Rows from expert 2 of block 9, named by matrix and row number. Rows with one number belong to one neuron. Each number is 128 + 24 x the weight over its row's rms, rounded and kept within 0 to 255. All counts start at 0. After the name is the row's rms in percent of the matrix's.
# up: expert up (model.blocks.9.mlp.up, 4x192x192), inputs 117-155
# down: expert down (model.blocks.9.mlp.down, 4x192x192, transposed), outputs 117-155
up.91 112 [109 134 119 180 102 110 153 134 113 131 123 125 100 120 123  82 137 142 138 118  96 174  96 127 162 105 145 153 117 104 141 155 135 141 128 127 110 126 175]
up.92 104 [127 143 138 172  97 135 163 145 101 106 120 117 129  94 110 110 119 128 115  89 146 159 101 103 129 105 141 177 143 170 184 152 120 143 136  96 132 132 118]
up.93 113 [ 80 149 102 122 102 155 111 126 136 110 144 140 120 133 149 131 146 147 176 157 141 143  93  82 136 102 108 122 116 134 135 120  86 152 159 103 114 115 131]
up.94 080 [139 101 133 107 110  93 124  85 150 160 152 174  90 115 132 189 156 159 120 148 123 110 145 139 125 103 127 178 149 127 135 105 156 154 137 138 121 114 144]
up.95 089 [131 115 111 134 116 136 144 125  96 102 155 137 128  94 116 131 148 147  81 112 130 104 132 112  82 115 119 131 159 138  69 134 168 115 155 109 160 127 157]
up.96 087 [122 151 145 169 132 117 181 141 131 113  99 119 138  94 121 128  94 121 119 114 151 136  94 109 119  80 118 166  96 138 162 137 144 108 120 117 102  91 119]
up.97 108 [141 133 128 144  85 123 122 140 125 119 101 102 146 140 144 128 123 123 134 132 160 157 111 114 173  87 130 117 141 141 177 138  79 102 158 104 146  99 130]
up.98 102 [137  76 110 113 138 162 133 148 119  85 129 153 141 161  66 118 160  86 128 124  78  99 127 125 109 109 109 124 157 131  85 156 106 113 141 158 143 170 163]
up.99 084 [110 114 176 130  96 160 116 122 101 118  97 122 129 127 141 106 106 120 169  97 163 162 132 133 174  83 163 139  50 173 162  90 141  82 104  87 177 151 118]
up.100 102 [128  92  90 157 124 111 142  86  86 112 149 123 127 126 144 124 172 125 168 102 120 111  95 121 140 112 158 141 128 169 165 125 121 158 153 114 169 165 138]
up.101 094 [156 143 129 108 111 129 145 104 104 138 148 126 162 143 175 145 150 136  96 128  77 155 144 101 118  99 109 148 153  66  90 126 108 163 121  99 172 113 149]
up.102 146 [131 124  85 101 104 122 155 116 123 158 135 110 170 133 147 136 122 153  90 160 117 173 143  98 119  85  98 131 130 151 132 135 110 135 169 102 132 153 143]
up.103 119 [127 114 150 171 118 113 135  91 145 129 167 105 118 114 101  74 150 120 143 133 123 154 116 158 140 107 123  90 111 166 161 202 115 134 161 129 128 129 134]
up.104 163 [143 173 131 141  67 128 134 145 109 125 127 102 140 111 148 121 125 113 121 100 142 142 109 132 158 105 146 134 166 161 147 145 102 105 129 126 137 133 130]
up.105 102 [133 143 164 122 105 140 150  97 103 122 104 105 114 127 118  92 107 130 142 130 125 149 137 118 176 114 121  80 118 135 169 174 102 158 118  96 136 124 133]
up.106 080 [166 125 107 120 116 143 131 160 128  88 166 152 156 121  89 113 100 134 173 127 111 128  70 147 107 163 129 175 132 123  83 102 121  97 141 124 139 120  90]
up.107 130 [186 128 156 194 133  78  97 140 135 114  90 138 130 161 127 129 139 174 117 141 128 102  72 109 140 139 135 116 183 139 118 132 119 108 150 158 119 106 122]
up.108 099 [148 170 129 164 152  98 157 122 130 116 122 135 109 107 132 104 101 137 169 128 143 144 114 169 157 115 147 111 131 129 140 130 106  98 114 134  98  79 155]
up.109 116 [119 135 110 136 106 126 112 138  94 158  98 124 128 142 143 127 138 139 141 140  89 133 109 107 134 138 149 133 170 104 131  53 124 124 151 117 115  77 115]
up.110 120 [109 139 166 170 109  98 136 149 139 121  91 129 138 114 148 117 137  80 129 149 125 140 103 148 154  99 114  95 130 158 172 160 143 129 151 114 140 153 162]
up.111 105 [140 117 115 130 123 123 118 159 118 143 144 125 174 129 160 132 167 120 119 130 146 161 128  90 146  67 125 128 128 117 139 132 100 147 137 140 107 128 125]
up.112 124 [147 120 157 170 105  99 117 149 148 106 136 145 118 122 139  99 128 173 117 112 124 104 119 159 153 103 141 143 155 129 131 108  97  91 129 145 109 102 136]
up.113 122 [148  69 110  91 147 129 164 128 118 136 137 107 158 143 122 152 128 136 115 120 133 135 152 124 127  91 104 124 160 130 149 162 132 171 152 100 134 113  93]
up.114 094 [145 161 153 132 160 135  95 124 131 163 152 165 119 127 125 129 160 137 117 115 131 156 134 119 129 139 126 135 158 146 118 149  87 174 143 155 132 133 144]
up.115 094 [125 111 131 135 100 168 158 121 109 120 121 142 175 169 106 147 173 117 118 125 105 104 161 154 112 104 123 151 125 112 134 184 115 139 118 111 112 134 143]
up.116 078 [127 113 204 111 101 149 139 175 143 147 118  79 142 124 153 110  94 114 103 134 151 160  67 138 131 116 145 122 106 109 123 104 135  77 133 133 167 117 152]
up.117 122 [109 124  82 163 120 111 142 139 151 132 120 117 135 135 110 106 136  94 121 139 143 144  95  89 111  90  84 112 120 121 173 102  93 147 100 121 187 147 137]
up.118 109 [134 131  88 104 161  99 157 108  92 131 138 118 184 120 157 141 140 158 107 139 121 177 186  89 127 161  99 143 179 144 115 110  93 131 148 128 105 122  79]
up.119 086 [152 120 130 134 124 134 152 150 117 130 101 120 142 117 140  95 131 124 128 140 116 154 112 112 137 142 145 169 145 144 118 125 117  78  91 133 161 139 119]
up.120 113 [120 116 166 133 129 117 143 128 101 115 100 137 171 134 125 131 132 121 159 122 169 136 124 120 138  94 113 117 192 151 150 149  87 120 112 125 113 111 138]
up.121 111 [124  97 107 105 147 142 158 132 125 158 126 134 134 146  99 126 120 132 169 131 107 154 117 142 118 146  69 129 140 126 149 121 111 131 106  91 147  90 131]
up.122 090 [128 105  98  95 122 106 118 155 117 120 146 167 132 155 111 133 127 133 108 172 131 126 156  86  96 124 123 158 112 134 110 138 116 109 151 138 118 139  97]
up.123 086 [118 135 110 139 133 143  90 113 115 135 112 148 111 148 107 105 113 123 103 149 136 169 120 167 149 151  94 112 113  75 157  73 130 149 134 123 145 114 131]
up.124 090 [ 87 108 121 123  79 132 171 138  96 114 120 139 167 164 145 101 152  98 125 148 149 141  76 137 114 107 105 158 125 140 163  70  90 168  95 140 154 120 149]
up.125 086 [150 170 159 165 137 121 111 152 134 106  98 116 145 167 127 136 115 120 127 104 153 133 115 128 156 125 170 111 140 187 130 105 125 113 158 146 133 130 124]
up.126 083 [134 108  98 134 114 133 107 145 121 163 125 133 143 136 127 139  98 137 148 158 110 126  63 162 122 136 155 122 187 117 121 117 143 125 113 121 122 114 156]
up.127 118 [145 131  84 146  94 144 151 157 111 142 106 123 147  93 107 120 134 103 153 109  99 109 120 144 151 107 116 146 139 111 166 130 129 127 122  93 121  84 117]
up.128 081 [101 130 100  99 164 139 114 116 132 126 155 137 135  82 112 111 153 126 178  67 152 180 150 118 151  99 128 177 120 128 146 138 106  91 167  92 115 135 130]
up.129 084 [152 128 129 136 120 131 114 137 137 147 157 193 115 108 144 158 104 142 104 129 163 126 118  87 125 155 149 164 158 135 101 196  93 113 100 133 155 131 145]
up.130 079 [140 117 144 153 112 117 160 142  86 135 160 110 142  98 130 139 157 128 132 146  97 129 154 128 125  98 110 142 153 131 136 105 158 162 155 151 159 150  98]
up.131 091 [146 128 165 175 132 111 105  89  92  79 125 149 152 110 129 118 180 134 136 138 103 123 105 144 110  91 147 140 151 183 162 132  96 152 118 131 121 118 139]
up.132 086 [138 129 174 141 115 118 149 163 140 107 101 123 140 109  89 107 163 133 119 139 137 163 135 145 143 112 104 137 126  99 122 136 144 146 128 124  72 116 134]
up.133 093 [185 145 154 152 139 121 100 143 102 136 102 183 145 156 109 106 151 119  88 115 111  95 123 128 181 100 124 104 116 118 117  95 123 143 105 135  96 121 114]
up.134 118 [131 163 131 156  78 119 126 129 114 120 120 145 137 122 158  86 138 126 136 144 141 135  85 151 143 135 139 109 118  91 131 156 108 106  91 118 136 117 130]
up.135 087 [164 131 151 138 119 147 116 103  93 147 108 108 137 137 102 114  97 117 126 152 128 104 102 128 136 121 122 128 120 157 114 173 152 104 149 157 175 152 138]
up.136 086 [146 110 161 149 137 143 106 140 133  83 170 133 104  97 133 148 127 154  89 103 132 140 150 144 133 166 168 153 115 143  98 152 139 106 159 163 148 125 102]
up.137 110 [138 125 120 147 104  87 111 171 107 161 167 115 145 134 118 128 171 125 118 136 135 111 109 119 127 101 144 120 122 129 148 144 107 139 137 118 139 111 131]
up.138 072 [118 102 150 148 173 113 124 128 178 127 145  76 142 156 155 131  94 182 162 124 118 114 128 137  82  98 106 123  95 160 180 163 138 141 107 126 116 149 174]
up.139 091 [163 158 132 137 116 135 116 114 122 133  80  93 147 135 105 103 128 119 120 148 138 161 113 120 149 114  93 128 129 160 130 146  83 118 146 104 145 155 169]
up.140 137 [123 130 159 169 122 131 126 121 141 160 130 109 169 137 140 103 136 161 155 151 165 149  75 115 166 126 142  66 102 120 176 170 108 153 114 108 129 113 156]
up.141 095 [116 146 160 154 124 150 141 128 113 126 154 148 130 134 103 125 107 137 146  94 134 180 126 121 155 130 156 145 141 139 125 121 126  88 132 127 111 123 134]
up.142 108 [150 132 113 135 142 111  90 155 124 139 112 129 161 139 145 115 152 104 120 134 133 131 119 128 175  85 175 139 129  95 161 157  81 132 158 127 104  81 144]
up.143 085 [109 137 100 116  94 163 115 138  81  86  91 105  93 120 117 139 150 130 111 134  92  93 124 171 125 137 107 148  79 152 158  96  98 125 148 163 136 155 139]
up.144 146 [162 148 119 172  85 108 124 152 133 124 105 113 169 105 110 127 144 112 108  96 129 126  88 102 147 118 138 152 193 144 142 128 111 128 107  83 166 102 116]
up.145 089 [150 119 107 138 105 149 100 153  60 159 120 125 113 115 126 138 130 108 166 124 152 154 107 136 112 104 148 130 105 132 146 103 122 148  98 100  92 130 127]
up.146 085 [134 130 145 109 102 156 127 105 134 122 131 153 125  86  91 149 151 104 121 127 162 145 113 114 137 128 138 162 144 148 104 165 131 139  87 141 159 144 140]
up.147 108 [134 110 105 146 134 138 114 131 121 142  98 116 133 112  97 103  89 157 136 166 140 110  81  96 171 174 127 112 133 167 106 153  81  96 129 121  98 102 125]
up.148 097 [158 131 100 121 145 127 146 117 134 113 150 139 147 124 102 128 114 128  97 134 115 144 124 122 100  95 127 142 144 154  70 134 109  80 125 105 135 116 120]
up.149 103 [124 125 132 166 101 124 141 116 101 151 127 119 112 133 126 101  84 135 148 130 172 139  99  97 167 116 113  76 116  91 155 146  71 161 137 119 159  83 148]
up.150 101 [117 105 165  86 142 134 127 143  85  87 137 111 109 132 153 157 122 147 156 132 130 110 161 144 100 127 152 148 163 203 121 137 146 111 109  85 160 135 146]
up.151 119 [153 149 135 135 114 153 103 131 147 118 134 132 126  95  98 154 130  95 124 155 150 128 109  77 115 114 123  94 128 186 137 114 117 120 153 109 150 162 107]
up.152 099 [154 153 161 169 146 109 120 111 157 107 138 126 130 107 127 134 125 158 115 122 124 116 109 124 161 143 123 123 179 129 120 143 113 100 155 171 109 112 165]
up.153 088 [120 103 156  99 136 133 183 136 119 100 131 121 138 114  86 119 159 142 102 117 154 103 132 135 123 120 125 148 149 124 127 147 117 109  76  91  93 142 132]
up.154 109 [153 174 139 155 120 108 137 164 127 114 135 132 106 148 130 105 170 102 120 135 159 170 145 143 159  97 146 132 147 151 160 111 145 143 191  97 100 135 123]
up.155 090 [140  98 125 114 154 129 160 120 119 118 151 166 153 142  87 133 187 142 133 129  77 158  93 128 124 109 125 134 152 159 128 145  91  97 149  96 108 165 168]
up.156 092 [128 170 145 131 135 146 121 110 137  91 131 156 120 138 163 125 136 145 120 132 170 144 147 147 148 147 123 117 130 120 139  81 114  90 128 166 116 112 125]
up.157 132 [141 142 106 177  86 149 131 140 136 164 131 137 108 134  87  94 133 122 147 156 150 146  88  98 141  93 156 134 105 179 179 146  66 151 156 136 117  92 136]
up.158 083 [168 138  97 178  92 118 142 134 109  69  95 145 138 123 157 151 163 136 113 159 159 104 106 130 129  98 144 108 145 106 100  97 101 126 140 114 141 135 137]
up.159 113 [ 92  81 128 102 104 108 151 160  87 159 153  91 132 139  92 167 144  87 151 114 101  99 113 116 128  67  97 143  94 141 134 143 125 141 119 128 111 120 159]
up.160 081 [136 189 155 157 147  89 124 154 142  58  96 149 112 139  88 143 146 137 114 108 115 109 108 145 110 106 127 106 152 147 166 134 150 148 101 152 158 123 118]
up.161 080 [121 122  98 134 111 141 112 144 151 125 138 115 138 120 105 160 160 166 130 120 144 117 172 142 162 124 125 145 146 130 140  98 123 122 134 117 130 117 151]
up.162 085 [107 137 129 104 114 153 139 144 105  97 128 130 124 105 135 129 163  91 123 110  84 128 130  81 123  95 103 116 128 141 155 125 106 132 107  89 119  79 147]
up.163 090 [105 155 169 116 132 142 147 156 131 181 125 120 155 138 104  99 139 122 171 168 143 149  76 101 124 112 105 130 108 103 141 120 107 121 141 118 116 127 167]
up.164 096 [122 105 118 123 116 109 141 121 105 120 126 144 123 163 102 102 132 104 119 120 116 113 129 139 179  61 115 152 156 161 118 145 117 114 147  48 106 145 171]
up.165 089 [143 161 117 141 120 130 119 120 123 125 124 128 159 130 144 135 111 114 100  73 109 140 104 114  97 141 133 143 130 123 102 173 134  97 126  94 141 134 102]
up.166 076 [126 149 147 142 126 112 155 181 137 145 117 154  96  86 100 137 134 108 135 111 117 125 150 110 129 108 134 116  99 163 151 159 119 114 150 161 125 105  90]
up.167 102 [127 119 132 176 148 145 109 169 117  88 145 149 117 155 140 147 124 134 137 150 129 112 125 179 112 140 124 145 119 119 130 139  89 128 177 127 127 124 109]
up.168 115 [124 117 140 100  91 145 138 164 148 133 129 120 139 121 109 112 139 153 128 158 156 143 118 112 155 100 110 141 167 169 118 131 124 108 146  89 107 172 143]
up.169 079 [141 146 160 137  94 119 147 144 117 113 160 135 109 124 138 121  87 152 124 150 147 141 170 112 162 143 135 105 138  74 112 172 135 100 115 140 112 133 118]
up.170 096 [115 110 104 148 133 107 140 134  93 128 152 140 137 126 103 125 132 120 133 150 133 122  88 178 142 117 114 164 132 137 134 176 114 149 130 131 145 151 111]
up.171 083 [144 117 108 140  64 128 139 166  86 112 106  98 130 167 132  92 129  90 147  98 122  94 117 157 111 114 129  99 133 112 180 108 131 125 140 148 119 159 113]
up.172 107 [166 145  99 139 111 129 167  96 132 137 106 100 141 130 159  97 116 135 118  83 150 166  99 140 167  88 108 139 108 132  85 122 125 181 102 139 168 103 102]
up.173 113 [165 135 139 116 122 158 144 120 102 124 124 128 117 124  98 184 144 160 156 103  84  87 161 140  99  85  97 118 136 135  93 163 142 127 149 108 146 139 142]
down.91 117 [134  90  96 111 100 138 112 121 128  69 128 106 180 112 158 167 115 152 139 147 130  99  79  97 111 133 124 147 131 114 141  77 184 108 102  95 110  92 113]
down.92 101 [108 135 123 161 164  87 118 139 124  96 168 130 144 120 118  97 120 134 165 119 127 113 124 158 151 124 148 164 146 111 129  75 155  87  98 115 102 113 128]
down.93 115 [144 111 126 105 159 113 123 105 121 118 123 127 117  95 159  95 114 140 129 115 121 148 166 111 116 125 127 137 135 154 137 121  99 120  90 100  59 168  93]
down.94 092 [144 136 149 106 122 154 128 168 146 113 110 120 118 115 134 102 109 183 120 169 148 109  36 158 139 106 100 130 118 144 126 124 109 147 126 119 142 131 143]
down.95 088 [101 135 164 140 141 138 142  80 123 157 165 122 125 145 158 120 165 154 110 158 124 137  97 150 138 125 130 126 107 122  87 123 134 120 130 113 143 158 100]
down.96 089 [ 89  93 140 154 111 141  96 124 131 137 132 134 148 153 115 161 136 116 124 164 124 126  77  99 120 131 118 116 124 158 166 133 135 107 124 178 136 141 120]
down.97 098 [171 109 127  76 130 130  90 130 102 158 146 146 139 101 117 112  83 130 145 145 109 117 103 165 120 143 117 104 109 114 112 125 105 136 123 139 196 186 161]
down.98 090 [104 141 102  65 124 147 147 140 129 138 126 171 119 115  95 134 144 104  88 142 172 140 134 103  87 155 121 107 129 139  89 158 176 128 147 131 100 152 124]
down.99 093 [ 98 106 132 121 144 168  95 112 127 105 161 144 130 132 108 117 123 131  98 118 117 168 128 133 151 143 119 139 116 106 164 144 135 103 102 166 109 127 127]
down.100 106 [ 92  93 119 129 151 125 109 137  97 129 131 130 173 131 144 113 113 123 125 144 143 111 172 139 139 133 166 151  99 141 134 121 126 122 111 101 144 129 108]
down.101 094 [114 155 154 135 160 139 106 162 114 141 140 102 114  98 145 139  83 123 113 100 143 127  74 143 145 178 117 111 110 145 147 125 147 124 109 145 132 140  91]
down.102 133 [133 150 101 163  99 140 167  94 148 115 133 112 132 124 123  93  73 115 141 148 102 158  94 168 147  91  75  81  89 132 144 112 128 154  89 130 143 147 145]
down.103 119 [138  92 109 113 127  92 127  99 168  86 110 112 145 126 139 151 112 105 135 127 130 122 154 172 150 128 155 185 138 143 143 131 124  89 127  94 123 104  92]
down.104 153 [132  98 119 103 126 131  75 161  94 148 168 144 107 117 121 177 131 149 146 171 108 146 163  79  91 140 131 116 124 129  95 122 145 101 166 110 122 145 134]
down.105 110 [127 131 101 134  91 110 101 129 160  64 119 141 142 151 125 134 124 112 138 146 141 113 132 118 114 104 136 129 134  91 119  76 114 115 128  91 126 122 109]
down.106 081 [123 164 141 116 145 109 150 108 115 146 132 154 129 174 181 157 136 164 142 103 177 141 105 141 120 163 120 108 141 109 143 169 148 100 128 123 126 147  72]
down.107 143 [147 117 151 126 115 147 140 138 168 140  98 166 149 124 128 123 154 138 104 138 116  79 104 123 132 128 127  97 149 137 116 107 103 156 103 171 143 147 125]
down.108 103 [168 140 118 157 111 111 110 117 182 118 125 117 121 136 106 140 153 125 127 149 110 112 106 128 141 115 128 142 111 161 157  76 109 103 133 139  86 122 139]
down.109 119 [105 136 135  92 148  80 135 148 110  94 125 122 130 108 131 111  96  95 138 161 121 162 126 136  88 111  78 133  96  99 132 119 110 152 114 119 127 155 141]
down.110 106 [147 106 113 111  86 161  82 153 144 128 108 165 138 161  83 108 150 111 129 165  94 158 144 116  84 130 126 161  88 103 118 138 145  82 133 108 125 136 100]
down.111 104 [107 130 129 160 165 122  72 115 101 191 198  96 139 118 107 137 149 115 129 121 109 124 114 174 146 128 111  98 140  91 123  93 130 140 152 126 143 151 189]
down.112 124 [132 150 146 163 141 165 140 109 159 130 121 169 148 119 124 145 172 184 160 128 148  87  90 136 143 109 157 114 148 141 156  87 118 141 125 122 124 135 140]
down.113 129 [143 137 154 168 121 147 110 108 182 152 118 167 112 138 132 137 144 114 139 141 143 142  94 143 150 155 126  98 119 113 123 129  88 149 137 167 115 104 131]
down.114 090 [124 128 126 150 118 131 143 138 143 163 148 155 137 113  94 199 136 141 130 164 161 138  81 180 120 124 165 143 125 185 177 132 128 136  99 106 125 128 117]
down.115 093 [174 139 108 137  76 164 113  99 138 135 144 212 130 149 136 165 169 158 162 124 140 157  96 122 113 130 101 110 139 100 110  94 146 123 143 162  88 113 135]
down.116 083 [ 83 157 144  90 156 144 129 123 154 146  74 154 126 142  99 125 147 126 145 120 128 158 102 136 137 135 116 150 100 117 117 153 162  96 112 140 124 102 127]
down.117 121 [125  84 131 128 143 143 129 139  97 151 128 135 108 136 139 142  94 125 146 151 122 160 183 111 105 129 158 187 112 116  97 133 111 153  86 132 103 141 124]
down.118 105 [153 160 115 121 141 133 110 131 115 102 143 131 134 135 152  92 122 114 104 121 127 122 108 132 121 150  80 104  81 125 114 118  98 105 120 177 116 163 132]
down.119 094 [129 163 142 136 110 134 129 171 132 127 111 109 109 125  85 143  93 133  87 150 120 153 150 106 112 138 123 166 146 119 177 162 159 144 122  93 180 154 115]
down.120 103 [118 110 121 117 124 174 156 161 107 122 133 120 110 112 132 108 118 116 142 103 120 135  97 157  95 125 130 140 146 141 152 163 117 108 126 117 128 116 107]
down.121 109 [ 88 132 129 116 140 141 146 120 134 159 118 138 136 110 142 114 134 114 140 118 105 146 162 143 101 116 114 143 145 110 128 164 116 135 130  94 112 154 129]
down.122 093 [ 94 108 134 105 101 136 144 132 166 144  93 120 133 132 114 131  97 136 111  94 115 152 102 122 152 147 155 133  96 132  99 150 155 134  92 135 115 131 117]
down.123 083 [ 85  68 129 126 124 145 120 111 174 138  87 107 104 146 166 142 126 120 157 139 113 135 117 154 111 159 165 187 120 101 143 162 155 141 145 167  89 117 175]
down.124 098 [124 103  93 120 118 163 164 143 150 142  93 117 123 109 151 129 107 116 141 139  84 143 137 130  98 140  87 120 156  92 127  84 121 160 115 111 128 113 148]
down.125 086 [137 124 178 118 146 127 136 149 101 133 142 106 125 152 160 130 120 109 145 153 126 124 113 152 100 140  94 112 143 165 155 126 109 130 123 170 107 102 139]
down.126 086 [116  99  77 123 111 129 127 120 114 121 104 103 110  95 110 175 128 160  97 131 117 129 124 136 124 140 152 136 121 123 146 146 110 126 142 118 126 103 133]
down.127 123 [101 114 115 108 130 119  89 118  98  71 160 133 140 107 154 136  97 114 196 111 107 130 129 110 133 123 111 109  93 138 107  89 113 116 112  85 118 107 127]
down.128 085 [180 127 147 145  72 147 108 132 119 125  86 111 174 164  77 124 117 125 117 101 140 109 160 165 118 132 146 141 151 113 105 103  82 114 119 110 113 137  86]
down.129 091 [137 150 132 178 135  98 144 107 137 127 125 113  98  98 137 118 147 143 157 137 122 101 112 120 154 110 140  83 164 149 129  68 113 162 102 157 102 130 127]
down.130 083 [128 152 137 166 147 151 188 126 116 158 127 130 154 119  91 146 121 135 126  84 121  98 102 119 139 167 109 129 169 154  96 129 143 100 138 141 152 159 105]
down.131 096 [163  86 111 131 131 111 128 123 151 115 153 103 126 128 150 120 146 134 129 144 137 126 172 138 119 158 126 158 106 173 123 148 108 158 176 113 191 140 150]
down.132 088 [184 105 129 133  80 157 145 102 127  99 135 129 176 113  93 131 173 133 150 159 133 168 114 120  96 119 106 119 170 129 164 140 113 123 151 142  94 117 133]
down.133 085 [105 146 176  91 162 118 105 162 152 125 144 110 111 134 121 113 124 120 125 139 125 130 127 120 111 126 105 120 123 152 102 123 114 139 152 164 138 112  80]
down.134 111 [160 149 118 143 121 130 130 134 150 166 117 138  61 149 135 128 124 124 152 118 102  68  94 130 110 138  95 135 130 105  99 139 112 137 149 140 146 116 124]
down.135 090 [ 99 157 142 184 118 143  82 152 115 157 121 141 106 127 148 131 162 135 152 141 126 120 130  99 156 160 142 138 171 126 166 144 123  76 142 139  69 144 124]
down.136 085 [117 109 165  92 137 115 136 118 108 153 103 145 146 122 167 119 146 151 134 110 146 127 114 152 116 147 126 120 136 140 114 126 117 130 144  89 120 146  95]
down.137 107 [108 143 152 148 158 116 111 151  77 145 129 114 142 104 146 150 143 111 159 146 125 125 106 147 154 129 113  88  84 125 115 129  96 132  97 132 130 134 144]
down.138 079 [139 114  97 124 125  88 127  93 166 140 124 179 167 143 126  93 147 128 130 112 110 151 128 166 129 149 160 122 103 177 105 103 110 109 137 116 121 130 120]
down.139 095 [134 178 123 129 140 149  84 115 106 121 130 142 140 117 132 125 126 137 153 139 100  90 123 139 105 112 149  79 142  90 125 122 104 138 168 111 147 151 103]
down.140 116 [152 146 120 134 126 105 139 145 150 136 142 151 133 145 108  81 124  98 119 101 130 181 116 135 197 114 132 124 120 103 148 137 110 132 144 127 119 133 133]
down.141 090 [100 109  96 108 159 104 111 117 100 133 159 148 135 188 138 162  96 164 170 112 120 103 152 142 145 135  93 158 134 117 157 109 110 125 162 110 117 118 191]
down.142 112 [140 143 111 135  90 131  97  78 114 153 113 131 121 135 128  99 140 137 132 130 110  93 120 118 127 107 143 138 117  72 140 122 172 132 176 158 119 116 165]
down.143 086 [114 168 101  67 108  91  79 166 130 120  81 114 100 130 136 134 133 129  96 158 132 162 127 121 141 129 126 158 125 117 131 107 127 124 112 161 118 153 140]
down.144 137 [139 139 110 105 157 119 160 143  93 118 183 122 133 116  92 166 102 123 154 143  91 135 146 119  98 130 122 168 138 159  83 103 122 131 141  96  99 134 143]
down.145 089 [162 101 103 118 102 101 132 145 112 125 136 132 112 152  88 144 120 121 112 108 134  93 133  90 129 122 106 121 147  88 132 102 108 121 115 115 148 126 128]
down.146 089 [142 143  92 154 168 115 108  95 157 135 106 185 124 155 174 128 142 161 153 144 138 135 157  68 108 164 143 114 120 142  83 129 114 104 103 154 125 110 100]
down.147 116 [121 158 136 123 127 103 129 173  94 157 107  95  87 106 138 133 125 105 124 126 159  96 111 113 165  76 135 103 141  98 147 124 104 151 150 120 141 146 125]
down.148 090 [120 142 111 120  96 134 135 127 131 159 148 102 130 101 108 136 130  87 122 122 123 143 128 104 128 119 107 151 187 144 127 132 136 126 143 124 144 141  96]
down.149 100 [109 135 127 143 130 144 149 117 129 106  81  98 113 131 138  85 104 106 135 125 108 132 127  86 137  83 139 141 141  99 179 102 164 182 123 113 126 112  85]
down.150 102 [143 118 178 135 127  99 121 170 142 149 139 142 121 150 111 123 136 105 134 116 156 117 120 138 119 128 124 122 126 135 130 117 148 154 140 146 121 118 126]
down.151 121 [158 100 162 115 185  81 130 100 163 113 140 118 154 123 182 134  94 105 158 112 131 117 198 141 167 125 143 155 114 148 158 116  84 112 128  93 115 127 112]
down.152 102 [155 113 176 141 105 106 102 107 153 112  81 186 147 142  93 120 181 152 137  89 132 126 116 130 122 115 136  76 114 147 144 112 144 147  91 117  54  99 105]
down.153 088 [152 118  95 111 121 147 130 139 130 155 150 167 166 146 101 126 134 135 144 174  88 133 138 119  81 131 132 140 124 136 135  96 148 130 139 138 143 129  93]
down.154 099 [128 121 116 114 109 140 130 125 129 118 155 144 107 118 131 185 148 132  68  91 163 156 149 125 122 151 151 144 121 119 116 112 125 112 123 171 130 159  80]
down.155 099 [151 156 128 147 105 158 111 116 155 167 121 135 118 142  90 141 144 134 130 138 134 125 156 167 118 176 138 160 121 149  69 165 123 143 161 114 121 131 123]
down.156 095 [102 132 104 130 110 138 147 104 143  89 101  99 114 126 151 109 106 105 122 141 105 144 113 117  91  83 140 120 124 155 116  99 120 116 136 139 124  86 136]
down.157 126 [ 86 161 155 110 142 114 116 134 138 116 130 171 142 101 133 110 149  87 143  86 162 131 126 115 169 117 140  95 103 103 134 144 144 146  93 128 141  90 138]
down.158 090 [173 114 133 158 117 135 152 123 125 122 140  92 144 147 120 136 121 171 115 135 145 109 138 118 102 192 131 129 142 166 141  98  88 169 118 139 142 158 136]
down.159 110 [ 99  92 151 126  98 146 133  89 111 126 123 123 171 176 132 139 142 119 128 140 111 128 140 115 128 118 109 149 111 108 125 108 132 114  85 146  74 110 109]
down.160 091 [ 99  99 211 165 120 122 123 109 117 121 146 107 125 147 115 168 136 126 163 125 165 127 146 118 132  88  87  95 146 126 166 150 110 155 150 158 171 131 101]
down.161 085 [125 127  88 142 157 166 112 123 135 102 113 142 127 145 164 137 173 157 168 105 109 123 155 165  71 145 114 115 139 181 140 119 113 178 105 123 109 146 114]
down.162 091 [103 106 100 117  91 109 165 120  94 145 120 149 159 127 176 106 109  79 146 124 134 173 106  93 118 107 143 185 150 120 149 137 119 135 112 142 104 133  96]
down.163 098 [195 140 145  89 161 158 165 106 109 118 133 114 147 167 101 128 131 121 118 138 103 130 158 130  97 124  91 136  93 132 161 141 146 123 147 146  80 132  95]
down.164 092 [125 120 149 131 129 118 123 151 125 129 174 133 135 143 151 122 154 134 117 154 154  94 122 102 107 156 131 121 128 127 140 135 146 112 151 105 122 137 138]
down.165 093 [137 150 139 126 157 123 124 103 145 164 138 123 110 101 139 110 111 101 178 129 118 125 133 146 104 115 161  98 126 117 105 135 121 147 189 126 144 136  98]
down.166 080 [ 78 120 120 119 105 108 138 126 127 128 134  83 162 110 160 160 114  87 118 113 161 127 108 150 169 121 118 117 100 124 171 119 117 152 119  97 168 113 136]
down.167 090 [129 126 132 125 189 149 107 172 128 119 139 129 100 106 117 126 141 126 130 121 186 101 148  94 153 171 162 127 132 110 155 104 138 152 160 152 158 110 180]
down.168 106 [111  84 142 112 167 127 131 139 104 161 164 153 127 122 145 134 121 153  87 134 110 137 161 115 156  93 126 133 124  99  87 114 140 175 164 144 150 154 153]
down.169 082 [127 127 122 171 111 114  94  99 110 118 134 145 101 139 123 139 158 176 156 166 152  88 174 127  83 161 112 122 140 144 139 129 138 144 146 124 130 140 114]
down.170 101 [100 128  86 101 165 124 107 154 113 149 132 164 158 154 136 148 143 137 144 143 116 136 121 170  96 115 134 174 172 146 114 110 102  76 147 119 185 127  95]
down.171 087 [100 136 128 117 108  79 184 100 115 114 120 104 152  90 101 116 147 131 130 135  88 128 120 139 127 133 106 175  96 130 153 116 163  84 116 152 132 148 104]
down.172 109 [104 139 119 147 164 136 124 138 143 149 130 139 133 151 117 118 124 115 120 108 121 100 109 135 140 139 150  95 128  89 117 133 107  83 176 129 169 159 120]
down.173 104 [129 143 113 113 135 153 175 172  99  82 178 111 128 133 159 122  96 106 159  98 146 102 121 141 149 114 136 129 160 137 131 137  97 109 104 121 172 116 136]